Weights of a small contrastive audio-text model.
Training: ademamix at rate 0.00105, batches of 256.
Rows from block 5 of the audio encoder of a small contrastive audio-text model, named by matrix and row number. Rows with one number belong to one neuron. Each number is 128 + 24 x the weight over its row's rms, rounded and kept within 0 to 255. All counts start at 0. Numbers have three digits each.
After each neuron's rows are labels from the 100 clips, of 14848, where the neuron reaches its highest value: "strongest on" is what is common among them. Only what is clearly more common there than usual is listed. The data: synthesized solo parts of chorales (CocoChorales). In brackets: how many of the 100.
# fc1: MLP up (encoder.blocks.5.mlp.fc1.weight, 512x128), inputs 64-127
# fc2: MLP down (encoder.blocks.5.mlp.fc2.weight, 128x512, transposed), outputs 64-127

fc1.439:099127136089123089111173134137101152108137110156138112159183110107109137110152133137117106132121114134148158121154131154114157118108104179146144145101112102119168132099148138157147120131116129
fc2.439:105102128131140126171166167130120102143085128145132140156091110118155113105102116103125147132099127094126130175103134084128083170151091142167158162137103083111132101171173139138129151150129153
strongest on: trumpet (99); note F5 (40); note D#5 (33); note E5 (28)

fc1.298:174126105120144106186114120115115169137109115130146101124126125109121155097143106133112086139172174118112126061145142121103106146122121123122115083124110168137122147110124142152122166099099122
fc2.298:162126123147109148128123120134130075136099148092074148117088146097119140133091115094150127127155133093081122116125101114133087125154143079110131125133102101128114115145144090137104119123130176
strongest on: bassoon (55); note G3 (54); note F#3 (45); note A3 (43)

fc1.70:166136080101141129148144116103114123155147129172115096182151131117138111152109151151146151108134185098124103075138163128146157155127138117127072120100140143120116136074145163143146117121107073
fc2.70:120126103128177072158169138113158142112128128125151121116159138068154136110146116136151131120161098105152145142093141105112093133162132107132143123143118138143171107127121095123102133101134127
strongest on: note C#5 (40); note D#5 (28); clarinet (25)

fc1.232:153141128120104145157119090081122142155138113143140132104147115121120111111175133159102129152142143137143151145150174128092131134097135186160107121135146124133132126138116144117128099134127158
fc2.232:123141149129127151122000128172116131130104122135120210101115151147129136101128120109128128125119141134123144123132098149138121132150129110150126123111140149133136132136124146130121136109116128
strongest on: trumpet (39)

fc1.410:161146110107106146134116084103114141130133120144140146112151118119130112126170124158123116162132130126142147128165154128100149123099133186147096116123144115137136135128148154137146089126110152
fc2.410:117131153130141135129002147161125132136093126120135197098093139149120147127124105085100113113130145132123136096122089155155123119143134090170147140115122138119127113142123150144096148128135127
strongest on: trumpet (61); note G5 (26)

fc1.388:144095152092115128138128131137141138142148118135161107112146149111136145129129125140133145107164138091124176058122124142123134150135172147166107082142142098103172132152135102147124107110108126
fc2.388:125088084142104145096183081133166109124112115107135103148105125104137145146105138099104122131098140129122067143130127134079065107169108105104138129142115132102122115154121145128163151150108150
strongest on: note B3 (40); note C4 (40); note C#4 (37)

fc1.46:121114138114119116142149141106098139128100091133111118150151122106140117109104144158123125140130112118167132125147184153160123172148103145134162130139105113119121161130146126164137100156157125
fc2.46:115108140149155091113171155134134105122104117132120148162114114125137137176119114086133129134113116140141079165109126106087114112146063129139152172112112088119144123175146139113127172153129135
strongest on: trumpet (100); note E5 (34); note F5 (33); note D#5 (31)

fc1.259:130152150092095137118118109143040153132144128148158142122130091151125098116148140170145154130100139169168104127138154129146148114098137153153091142097146096094149163118121139146117123173126124
fc2.259:104145132143083126129061109138148097148095101122093174116090118153162107142114143112167159114119117148120117182102114090128129115156114080119124116149171120122111138138137095148093129147095153
strongest on: note C4 (74); note A#3 (49); note G3 (37); bassoon (30)

fc1.260:129087107111108152118170157106095126120122149127168067155150132131150143129137146171090127094145115123143125075106149174174095127126138147149130128106140148139141148107131142164157130106123090
fc2.260:124102071167114132121120105091168123152157097129112136107118123183133143122129154150116110111152100141145111148102177119108076124124129130135138138185148135131108146173119089087111127144153165
strongest on: bassoon (30); note F#3 (27)

fc1.62:134116103101118111112156124074113193162152144121178075172135124105159143117113175155134123078123120091139127088137176122136125165134131122117100088152155168110130161092109145144138127127142077
fc2.62:146138156119094096164140061131107122136136089124086127131095141132166116175175139125143126117157066121116115145105151120161182139140128123148089111157173112113176136160099136104117140131158159
strongest on: note D#4 (34); note F#4 (31); note D5 (28)

fc1.0:135130125083125119160200097128095151113127137127142096183157164093140114120143156125112152108153121119120147087100170146126140124156129158169118122124139127122160153141105139144131147162124091
fc2.0:135115092169122071143097128088154132119138124101109126086103146157165168179111129156140097120181105189124111114084140077145133112137142081087123113164129132164170146131126112132107145117158125
strongest on: note D#4 (42); note D4 (30); note C4 (29)

fc1.35:138121114105134152140156133115082143146115129131180092154146118140150150124162139173092101109134135106143130078141132165165110137097140127158100114129124136113142138114141131142175157120143106
fc2.35:144114115136089155127148108124162106127171116138112156098126142142122130117140172151096141110137117136141127119110166180112110150129135165156112150164143123106140129142100125087123144130134170
strongest on: bassoon (56); note F#3 (49); note G#3 (32); note A3 (31)

fc1.273:135125132086125174109136151111115134128131138171149135124174109151134130122123109164137117137168106128153155096142110163130155130075153184141101132102163084138156128107107165170143110114116107
fc2.273:151142125130138177123133138155119062127107153106097138129110140098127137129129139125144167133147115112047105090112092153180116119110143129121116116106151144104102110142132117127099156107113106
strongest on: flute (52); viola (47)

fc1.470:154155133089126134145137142121055155121110117153136136146122153143116101110162118153144140126126118132163131133120158162132121168140170127153098131094161143124160162133093127161109095146171103
fc2.470:113099107168126122155117098102128101159146139104115144110099112146160124143120112127145096149145161140105105155157136058160109140146102101106141087159117123139103095165150124104167139121113162
strongest on: note C4 (34); note A#3 (28)

fc1.28:132119094093141143158174137078075161140123135144154121173169116098122118104128126164109093124114148089125136081160163119120108150114133162152117134113121116101113134109146145152161122164152101
fc2.28:143155160119156152102142108136107134129099102091128096137117114108107100094144106110172133152109136162112151119110099155159140109078176110158102128140137116105123137137118091144080122106145130
strongest on: note C4 (35); note E5 (26)

fc1.146:145123097069162142149187125111113164133138149145182098149157118069138110128132110135149115140159117083143159121144127121144147156138155173131138087089101098107156115121121163133160139148148107
fc2.146:112113145134151141082158124170137110124178088096133110162087123143096124121119151094113132095119116124099126084135101141147170098125104132144138125111105133117144175097124114135125110136133104
strongest on: note C#5 (35); note C5 (33); note B4 (30); note A#4 (30)

fc1.355:144112088121139164136158117080115156150120132131156112148176099088136113129145153169145106139138131123107165067158143149149120155090157170130087112145117100123141145137141146119190117121139095
fc2.355:108118160139140087124130132132141154145141097105151167120169113121120145098140088098102083131111188132138123117160136118126130150159117111162099141143094146089132126136137142096149124102136137
strongest on: note C#5 (55); trombone (30); oboe (26)

fc1.49:155134077114122149164151157116107129149142135138152095138133092129125136106115127139098091105119195105160139107198141152146105126076132148123170127120102155122081105106157151152178115123105126
fc2.49:123102141130125096133136120127165081131150151111161127104133167066146124119117141149117159109137115116102104099123143166099123115198131115165131120144123143139162106141150122090128135125138147
strongest on: note C4 (61); note A#3 (47); tuba (36); note G#3 (32)

fc1.110:100119116119113179136144116097126124165156119158135133141188134137123111119150096151115127154133135087145137133184131108158100135113116168126138126152114119117126110122136132120169099108136144
fc2.110:107075119154153119107156123099169108154097092109089144154109138137141150120123135146141104112137111069130144107113118124166087142182114150119150136170089137154139111133136116113133115078165172
strongest on: note D#4 (57); trombone (56); bassoon (26)

fc1.466:126147116113156137128130094159134149166102137119184120120115088128131111142111125087136129135136159117124136128205115153128133174124126161108144081122132071065103073141123173146134160123093101
fc2.466:106125130153135121105183154127190138110150081109121139138127123104103143104107153188135113100076092114164163147095160110106128111105150119141136152151133183155142133112128104113102101134140137
strongest on: trumpet (45); note A#4 (39); note A#5 (33)

fc1.203:124138122096134129166163153127059140105134144142159124144161113115116117100144122160122089128123110136095141100131106109162127112116109119149133144100114110094147132119160096170151143154131112
fc2.203:129149132119090135141138095114096125115140116105119126122098130169140121145143122144189134139124127114114139124120121071184096139133115046122114132116149153130097132124134073113117129128124153
strongest on: note C4 (80); note A#3 (48); note G3 (44); note A3 (42)

fc1.461:175141078125171152161153137106127164120120119163137137155165074126113107072183109150139120138151161110132105100132117119105140160121146165151068119100141121100134145111121115156156136146133081
fc2.461:163174133113125130105190110130113106114146107120164097143164129126096100135136122117152114151133132151186085161147142155109151092122122129142127136120146117111178155103148096125124099126089125
strongest on: note C#5 (81); note D#5 (42); note B4 (41); note D5 (37)

fc1.186:147164120116122153140118111136124134155134139126162093122134084120100105148100155101176118150131144131109133127218089154102142115110116146099139077141141091067112114124141151140168133128094124
fc2.186:124098133184129106141069164120193109133148129082099130105096151135128157146078176158147125112150068125143117131090111112125130103140116110093135117171141127122122129114132098114093151137136162
strongest on: trumpet (58); note C#5 (36); note D5 (33)

fc1.430:103141105101136129136144145148090115110153149145150120123168149088135120136117164121138130123123098117100172137136125164153132142104126191139157118120105091139156115137153139137152127116092123
fc2.430:110107118162115143145121175115142057111154154118103161081136163121122139116108118143122140149157089140085149143104128119130102121144117103119157140132099161204128146107163074118120134094122192
strongest on: bassoon (86); note D#3 (35); note G#3 (34); note F3 (30)

fc1.127:133119105083170147112147153109095118121147153160158136131164187139101124133108121152132107104121117113166153120140162151162115178132177127155143126094103125155155111112108126124142105114135126
fc2.127:110125150158088162081177159128144060134141173102105133114118130120138113109133152136138179146116128127100099131100145086119090131137120099107119149118140144156092136165135064124109116133133152
strongest on: bassoon (72); note A#3 (70); note G#3 (40); note C4 (33)

fc1.125:120148135092164131100140086143091175113117146091164111174097103132156138163134104115140095166110157140125133151130109118104109104109140103133074110098161155118116134116117144145168147134108100
fc2.125:164143138129134110147146075145106116097081102094104158129096122117126123177110113121126116166128150165120085117137139166117128136148146087142133127093143145110138106159128138088162151156118154
strongest on: note B3 (65); bassoon (47); note C#4 (38); note A3 (36)

fc1.219:152137095103148161150146116123089138138135129161161100147144126112137127128152134144100121135137116114116145099131100179161119134071127151156126104132140104085149126143134156138198170103128120
fc2.219:145103132128092165167173106118140127115123180114133131139113150146155129159134132128165137119123116127076128139115136124129078127182117115088108126115144123150159096162090108077141166117127182
strongest on: note B3 (52); bassoon (38); note G#3 (34); note F#3 (28)

fc1.277:143125101112098181161164099117143127152152144117135131128146116097128110111144115146114110131151141092136114129172150133079100126094128176135105108145163124098111107152133119107169098123106155
fc2.277:135099100172161092122131092132179094138090118079124158119086106136136136131093155119158094143113126093110146104141111135144137140146114120126149110158107123118108112143153119097133138090121175
strongest on: note D#4 (92); cello (44)

fc1.395:152117118095127146151180133096092183126108119156180087158169122120143142131149144164109111103152142122129168084134150141131111168115140135131126091137125115099144151124115138152154125119115090
fc2.395:179157118095099120153113110154118167136178082135165126113114069123138112085139125113145156104118154077160121137132144095088150133094103119184140110125147116099095158149114076139108116159149145
strongest on: note D#4 (39); note F#4 (34); note F4 (33)

fc1.333:139140116125167118157165157103108146134122122124190075146155110099144163099151140118138126122125120113155133128114129115121089128123113156145138092151112114124142137151136138151151143112136083
fc2.333:159135094107086155136125123129105107128167070152137143125112076116142113133155156140128167114103109107113142089105151153158123136092117150169138167137140111075106140160153097131109148169138124
strongest on: bassoon (35); note A3 (32); note B3 (26)

fc1.435:177127112089106152158164112130093167132088149145174122127162085086097105100150101162111113123161156117133131080189100161119114159119173154119133104114139107107136126139130162138162131125105091
fc2.435:161142112090149133115169112108114132140135091131142121156139119114115100117153138122128139129145110096144080170093148145112148119125145149183083117105160102108173187162126096159106111121158077
strongest on: note C#5 (33); note D4 (33)

fc1.172:165149089091171151161150102117100149105085121105148115155129114069145133144138095155120119154158153125151108122133147120128107142153164119152122088111131141125157118157125151135151146142099101
fc2.172:116137175135134106128166068171115102104121102081072149115113115139092140154112107090125062181133106163104144115135087163129143082138138078103153150090129137122142124118145114114157143143136155
strongest on: note B3 (65); bassoon (31); note C4 (31); note A3 (29)

fc1.93:172129110095122161180136142108074140142119151122163128142131127081120138128140114155146130118144151119128100102138092124167110117100146139143127141123120085071129107139146079134154167165157112
fc2.93:120128139140053158125161129131094067136115132115094140136102146126132117119110127142167120109094132120075139144122105100179129125119159080129140133107139156132085121139140076143094082156125181
strongest on: note C4 (46)

fc1.130:120094115122132144091160129105072130147132130147150104172141120147135144107135163171110117155118133123125127117140166156177092126109110150174106106129134135143150127112153161133172154093103083
fc2.130:111090138124105152109136125143130163155162069166095132123121073159125136121128117136116141151123136105142138120138125165132125105098111142138140135167101139144090149100147137110143155130124131
strongest on: note C#5 (97); violin (93); note D#5 (48); note B4 (36)

fc1.153:129104121089124123157144116093131170141122121110152099171147130094150121095151125152154140111159118084123128118112130077126107160155114137146096094154164136131146154131100109126122147103136104
fc2.153:151135114115122126125139062090133133122145123129105136126133154119157110148139149155140127143135080140126093159107174123097127145157146111124089108115176155136163162139105090093126108139156135
strongest on: note D#4 (57); note F4 (38); note C#4 (34); note C4 (31)

fc1.396:137099147071130109121118151113108179124073138122161103123123128132115149132153103156138115100145149133154147108121114097140096117132176113105109113099134130154130152108106133148118098099136099
fc2.396:161087156124098129149157106111116163129149158120099103140116171113185149150101132136194187124141122113103127150107136130102137158129117093086096081135156160170108157131084097088108148118128148
strongest on: note C#5 (41); note D4 (30)

fc1.494:148132105085119149195155145124071120117134140131138139134137135092126108113129121150124119113141137117124129097145103108162102117125123113150136148110122108085108123139158087139151137164146120
fc2.494:123124155160048139133134106131084113125133100124093126124100135158141133108122127147158137108093151137088147151124102089168097135129134054144132122124135156151097136132130057116104110126139177
strongest on: note C4 (70); note G3 (35); note A#3 (35); note D4 (31)