config.yaml
encoder_arch: "convformer"
beta3: 0.9995
lr_schedule: "step"
Rows from block 8 of the audio encoder of a small contrastive audio-text model, named by matrix and row number. Rows with one number belong to one neuron. Each number is 128 + 24 x the weight over its row's rms, rounded and kept within 0 to 255. All counts start at 0. Numbers have three digits each. After the name is the row's rms in percent of the matrix's.
Before each neuron's rows are labels from the 100 clips, of 14848, where the neuron reaches its highest value: "responds to" is what is common among them. Only what is clearly more common there than usual is listed. The data: synthesized solo parts of chorales (CocoChorales).
# fc1: MLP up (encoder.blocks.8.mlp.fc1.weight, 1024x256), inputs 0-255
# fc2: MLP down (encoder.blocks.8.mlp.fc2.weight, 256x1024, transposed), outputs 0-255

responds to: note G5; trumpet; note F5; flute
fc1.694 094:111122135127131121147129115153140113133162101132090085126128128125156084094154139127089132136101148181115120086110096123112111129135154142142104158181135126100142174112091089138122105130101121156088098130149163121140152110156130125109125143151133129117134132144126163133089161125143135110120119126160189110138137143121160135116130141104118089111138108146152145128140120132108155134108114115114061131102195088140144177113077134079141146155129089118115108093123122173163139132104096137093154124129136140094134139129106114104111110121145140139123127114141128154127116084133134109096136094142090122155115172174068134091130118101136124124156098151172147119113156135129116125156114149096168100158096159144109152108168188087118169099153155093156152122127134090117146128128182
fc2.694 091:148122098169129115132135143120142103122121144109111138118111120112136132117122146097077124120115136153130075132129152137129116104127103139145145121144132121100152085085110130117147107164120130141114119127131139130102133127151103111148184146134119127107183132124130176145115136145166147159125109109146128127140117147149120111132158104096165121119157156128150130104147143130093128109107150134119118114173204103126135075120089100133138142145135146139145150114156119188120156082110117140093077102098135082098140118114125135105121125158109128182110146133119105121138118111166098137094142100139137142150129157173122134127116088107153101156108093133124155114145186146138100072098161083074120123128123134148109110109183121065104124118183143135178119115087166098187096140126121

responds to: note G5; note F#5; flute; trumpet
fc1.63 115:117124104122129146122085103125134147147126073158135141090123143137129136097141124095113083166096135091086123158145152138113100179152106104136125111147118114088111120162219135161132150139147170151157120132070140161138133124103125127134133139129137128106096086087125130134139107160116117153170083113130128128112153105112133083102134184118177124130199164123115089109129134181118142122073137103118136118106143121115114138153099139135131184113139162138107114116088138116158123093151114119160155151122159146157129116121107131113173107119113131123095133130085146126136122139143143121153137055085118098120151134143106145124132099106118145125134128135147144132153158135105130130134139154128115129167119126101068089112139111146146158177118102127121164137100102134164129112123156
fc2.63 127:157104085086130135108115118159139189074164140152115099123144125124161153146137093149126149105158128149098119137086124151158098103130126130125082104128095107115129152062106134118102131140157140119132132151103098154148109133117148145123159094147083114111119131152115123088091110116147152127115141120146117108106104183120117128128125131139121134119114125121130130104143106142131109095119134059111109114096159138133167136141166169092118067083125084121130135118160104137146151128147170155152117148144155130097138100124156096170137111133156145107130174156115155148065116111136108173117121129084127143082146113177125130147130116149114093159093158169099155166134150125157164138123129141097153147088112129105136164161140122126152114117102128116149149144102117141142160149118175

responds to: note F4; note D#4; trombone
fc1.633 099:142124130066143139110107138135116152128143085131133126134149123099163135131109101168148125156152147115148098118121111125079095084123109185150131160129160147098073145140125124161092100112119146118151132189173120130144125133171122151109178135137143134098152115128123112118122149112157110053101130147116125098100111137099150123118173080139181096147121126133142114108096101154121147139125091139147108152153125086133129126151093121108116120132146143135089115144147089149137120106105110167147084135127139177121088157118148098134170156129117106170108135146102126124164150111175109157161105106120059146150117162159118143101113138127117103178099120132122105113129126093145132146146133129124107083159141099108134127141102177168153125151161141131148104102091134122132129107120131
fc2.633 104:115127121100142122115101129084157122153127132117159129124111129125106132146077117155145124147152152107112112122126161114124115164146101109133113135130161130128143129155108105165131091126139121087115142126155133139079161145124145122115143115123144137114133139120128105135151147139125074123115057146087111178105136114157125134104139130108087140123119165132094130143119131128146158113138107092134128160158100132161109115106081147112188134104134114139111091167108120107127151120125146077141140112099158180142123123150129150156113126151137123108161168115090117123140126144147077130136120140114131142140165142121083129101129121144096160110170111122143101137104096066112130146143131185167120091145135104085195156157126095137229107156098080121119154127129105124141095153166151

responds to: note F4; viola; note D#4; note G4
fc1.452 097:106168156089164150143121148127062179173126125161134137091181168135148104124101137131129139123161159105137069123152156106093123115109111114143162143122091166111087119152151117150121108120177165139134093159137105090116151116125127167102170156114156173100128092107113118109131102165142112103135104107145132081122159116106112107136129134112123177148132122143097131108133122144103120135112139124090118113123146117135112118139076090142114103146136131100122147146101115171166122119085114129104146117154129178117130153106143123136101128134146099147127139093094088147142141112109136160128127126135085149146146145156124158128146126095141155136108176184128066113130121114130124127122124129074139105127174109141145120149168122132153109121107080106150099161080105123111160119134144
fc2.452 098:088119106161085100121074120119140099159102148092141132162104101121133131127140118136136121073098112138156105133115084120135084123159140094127173116085151146141127099129107165141118129148099107134103129127155115121143132160147121169125103141103165112108118193140156113139118148096120128150174134141079147143115070133103137166113108085151152142125140102116156169142089110138129096139130112166169194148128128165105090143106147157124128140144111150153122115106087137076109122112129135148106145088088128138118150120132108138105119126133172159133159116140116088106144144148124120120130171128118113138159129129123103145169142129079154116122117117088128126087166141117133085147142107141181128118143114155166152076120106129136156153134149166150114120124175126140149162140083122

responds to: note G5; flute; note A5; note F5
fc1.627 096:156101117111127154148127137163118127112156115077107087132156141138151109104157133157125104150122144125150116114142121172078098124085125150124139149136161134128107137126124082130140105112159126152147131131149177141142127108127135145151145125158106100096133098152140175109118128123131171110085105137157143110129136161122179132109101167122129079106140146139169120111127130170117131100072157141130076073139148095106154177170134143091124142131145148089128148096103129142164150107116104121093107146150153123111090133135130133072143096119098164173112117114130139144152093129128133149116135123159105108162080124209130112105141103098116074155130120119152122113109124166115126137158120094100117152117082139163101126100156106105090118115176148118162099153129138111133130120133140
fc2.627 092:165107116100107150103125116149152147092107161087100127142138130166130135143120105134144138150123152155117113139121137136155129119097120086140088140114116097118126113112122109084137092102137107131105118110177133149114107141097169196107138091135103081141114151176121157088116114128099124111100126177147142143101113169159127163164133163146123159071142105162145138125118106177125129120107148124106122071141150157125167130117132138085147095105102133118134149125092121126128138097144132110149150140108133094082142146116140127140132104150121146143144106126125139103085120126110126140119133097143163150111144118178107110137130132086138091133123154113143135139120130139107191159184071136136123157086098109143169151116157097107150073089125113114104130158141151124151142185143170

responds to: note F4; note D#4; note C#4; viola
fc1.249 090:094104152075125129151119122159098164153144075125110131101157135101129112110146109152134174143124151107129089105120091110105106114119127119139175141166144125102071143147151117145111116126129133130104088159119133149140133087136122120147158176147106132054131146102121135121129126138150141079115143125148184044087091126109123129137151117131166129098118120116133142114120136156168156114085102152130088116115181107141122160152116126123139151159126157146137164099103144154175135123122139192147096164109171121143132138110152106116137154107130146148118137131084143155111109089161113142155130097128092114124100114163107152104140134098116105172118135142129134128134138097187101114133105136085109111146121141138129094143139164139106110136148132092163108115122102130132169096124133
fc2.249 073:133104149129165127130163125114115139121134136098141120070108102150126129119169113087122115108172103131138100130146163137175169132189148132121136080181130148117143116091115133181147135130111177103109135135104073163099123117143125097078142135102106136125146092153142085125108141137180160173158137139100105131109114154114080140147169097159139155119113135112133113095135157162116150169116113106095100140134162147123125088150115135138149160105160107108127110151178114113133123123113147157153122135094113130121154101112120106158133112122095144124115137124105143100092136140127131077132063099122137135119155164106135160135120088127155127132087150135134182146123137111132152090145123115110150140137155109124106132134142102128109179142173131134097114088105117151173100117132086

responds to: note F4; note E4; viola; note G4
fc1.690 095:071143133099126129149127159131080169143145137142127120093143158099133090169108148138130155161164149123132102114107127153095114087122112144160141168131114125104092104159112126151128118129177132144139132148152117118108150106170143150139158161081124159089159121082129136107135113143130164090100140107102190084133128127125134105134114112104149151120098138122112134083091112128107135111114149138102111102144150097108127119165082132110118105135143102102135108133147103156143129112104126148120115121157112176111111124115142109155149137088114117160118126148094101162127160102126154119109123136155073150132112147180119178101131113135152136141135180135106098108113114124174128135105130147066147097088155135148153138152177152134120139081154136075186115142092111122127149113143158
fc2.690 094:099124109122144113101099130070122121169135130119157155125126098133104106097107139140177108112132128110169101137097090111126062139172124116148151119122138158107103125162116125186136096128129141091101127145137113113100147170140116151092128167106171146103135146140153120121124159122142104126146126139066121157102116130063111150102156087142102113145128157121109150122091111166133150159135092124122111173108155117133079155157125144097152133128129113147142077157120134099107135110103126133109133119114140183163123137158096144102120146111157152127165138105101098106155123117152112119164141124102089152148186195142088134149153101082138141125104115109147116122108134087144082148148142156152107098155127142161154098157128126159154129160139128153122128125139099135145132100122144

responds to: note G3; note A3; note F3; note G4
fc1.85 102:085136103098110141134119112140132161159116136142132101078083120098111134164150091146129128113157133096083085133165149159144087135147118091153110147141150083073131084094127149142130144127154122134088133129112099137140148133118138143133121121131146125068114121099119098102132087111145153151176115124122126102119104131078138092093125110126141132133147162084125123122127090159130118129063115125095151125147169106128116120137095131121141157149116101131099124085090120168167173109141137137151123124133157138131143141101156088158146122139136110116149145154075162108109155112122108123145127124142113131141120106162136155167144120151131124170112170132111115119195162121163110136128129136129169132151147098145134117182136139105160200130142091098149160128095113150132129112122173
fc2.85 130:123144138096133103136105144135142135152111128099129110098107125103141152160124103127137166124147108132136065124138178146154141143179101109127081109137135114125147116145104134165133147090131110103124127101147112156130145101129159085125144108069107139106126134099119087134131113110145117144152140151081115153122122119162141126117136131124098145102113158131122128141133141130158150103113128118083154144158104148130135121084081121140170167071148148145130167129141147120132167143132134113169128111073154178133132100100122131187115126138133124068135146108096128125072140149158128100148105137103138092149139107115096180132088128142110136131150133143154142158138133090124142124116117188153166140149147083105180106125152145073170161105113075121098152110140123150150087159125130

responds to: note G5; note F5; note B3
fc1.169 078:111126138115132157152117138183117164122155111113106091121140176121142088125138135129112095122151150107114119103139130149112090123104117124147120148192119107106083173150166136124131109140142115171128114148115155151176143101132128116140169156116123114109117098113118148073089103124156171098108150112115174079086127162131124098116117128133159135135126129103140141094117091127107105089078117147109097094124171083121149150157105126134111135138105122103122187113113133147192157102137110149099141139150104145132125147150156099103151136137122161114127143094105121198134139097112140133092127102122108140132081110161126148120157108131106086151129149121142111121132139136136105127155116168101160125108101154157130115140152152095123154102160134074164120150083118103124116129136183
fc2.169 073:088123124175146106157108162113158136141140098130155125102099109107163117146108107128129119158107145070124166086073169099149110151137148116127121134125098059096122140109156119116116126130127132134138120075142121152110158149136126119126166129138132135118128138132096136083164117157099122156076126120082123098115169186114114154137125133126122105144105150132104109100120126123141110182107112133164114115127165104117133135107156109124157103163107148129111125099106136146115124104210123128131141121104124086128145124146132122151135147175110175167138177130121095135142150142153121141168144096097113142106107120161160088169130144087131124082155123130128152114134151096112140135098115152122066128139082147135103143150097145118093116154153170151174142109093124143119137113137150

responds to: note G3; note A3; note C4; note F3
fc1.319 084:107137110100129133155129093179125168139139132111103109078132152117123115130168115138110160123124111136139101114143103132106100104118110138163138150138162097090108117143151166143145108124157137156152123123121112137165137104142166151190146143117136119064139103095115129092093098114147144121117140094110133093105108134097159099126120124118129152141150133115115127100131091142093143106062130177119144129119165090112134119150107111118126153157095125101128149102115132183158155137102114146126104147153127170110130129140158091133163131099097162133125114140113141151122150079122125109107145120142074117160118100183130173155125118139125069165113152096137116110132156111181129135137131124099145149148134114159142091139145132108112201122184121094155150133079114154116119086116156
fc2.319 058:107148125111128118130092127144098127140170130105106110156137094152156130147136125153109155073102089108155148114129138127120159098127154136130133101084119168129110139108092157143119118157092127159159108137133146109152115086152131097118139151115098148107120162124119107128105131146161098136125116078132152129138135113119144139156111087116139127165108106121146117122153166118165127095133113121153174112122151123138075115150139128160156100164125147102109151088201122116157161109088109168112125153136167152127118103123124136116184125153182111091086158104159100118123121190089132131123103148113103103119119128105184145127100154153148158169136106144161129127162125134128137122102085128079128101128110096113104117081160157131133098143167108130164120105147127098164143132105083

responds to: note G5; note F5; flute; trumpet
fc1.388 101:130089110101112134193085127179130143129124100120067085129122127116112076149184112170136113143109125131132149082150140149095136105123132125155141129174146128082099130118148103134126121145157103146144092130132153139145124100182131136153164141161099105077135112121096152104117156121128159128092134128142168086141106152125140099106097163127165111123105131134151114094141122096124126101084140135112130097141142110107154143139094144113121120137126155119114186101153134171160154097123106166128103122167151148146113142118165124127172112121118131171102128119114149136113134104124100112112126106125095107149063095163151148115140121161130086136155144121136133123149162130140124150133093103093146152116105099127122156116150155093115186120172172093145114143110125104143138092145147
fc2.388 091:131105106126108135110114150147135115125121120098103140145103145174092163147114115091137138098127141111121113126123165122184167130144110093085059119128146126185157114087103112111154133122117077105136159109167113154118114141081167118087121086090126112166127151175140107118143128147070126144149145160149091154095112192162094152136129143138086130118119123140139131161136149136129156127140141112131157112145118159146114114114103131104131105094140074115102160153162093103096137158133145102149156124127117123121168160101159107173123111188123119113141138113166105129110127134128120139134154124111179137100164125129120133113137145138139136105126121146149132145114105126105141137169124126147117166110144095093167134124113122118163094106105122119073129138136116112133101208109124

responds to: note G5; note E5; note F5; note F#5
fc1.606 091:099134139103128138126164137166134162116118134121113071079141132104125123144164114147121135130156114149099092151112118168141155112141132142151131139158149085102118149122121165128116124144130162167088088126112119156153107126155130099166123140110106121072104131099129123093085131111181168120128126111123174084119106134117124093137089131136145168086117104112117137104141136129126133089090138165119132141126190121104150127154142123147140119123093142122130123095103131165177141109138146161174099165134120124106110135116122126148148110117111173117125136129096155155076110126097146074100127113148138131106107084160099156142131107124132073170101177078098161125160160140161137127137099108109174138114134134138132118157161128130078176088146117095153130144098127161126136131130138
fc2.606 062:126137130160134138130127104166090159130162156153102117168109138138179132168123120134149139157085131096131164088098146130119130138106136164129119112102098115132088160123143106127130109113108165137183093151123062122168139121128116181146154118138098117119134176108115137099093125155138133120125151098111142097141141101127133110141135110133125110128081120138122096085145127145145134137131105145133129080104121117140144172110181080192136118146078135109136133071127153125139103152137121170144142132167143128145109112120138115150168124111151108114124108133168098126084121148147142158161157174108089119096099131092130122110112164133116141161117152107149128129146130137160129131116098137108071141121094135103097111112110173146082114161122115114143131162100084169133167117081126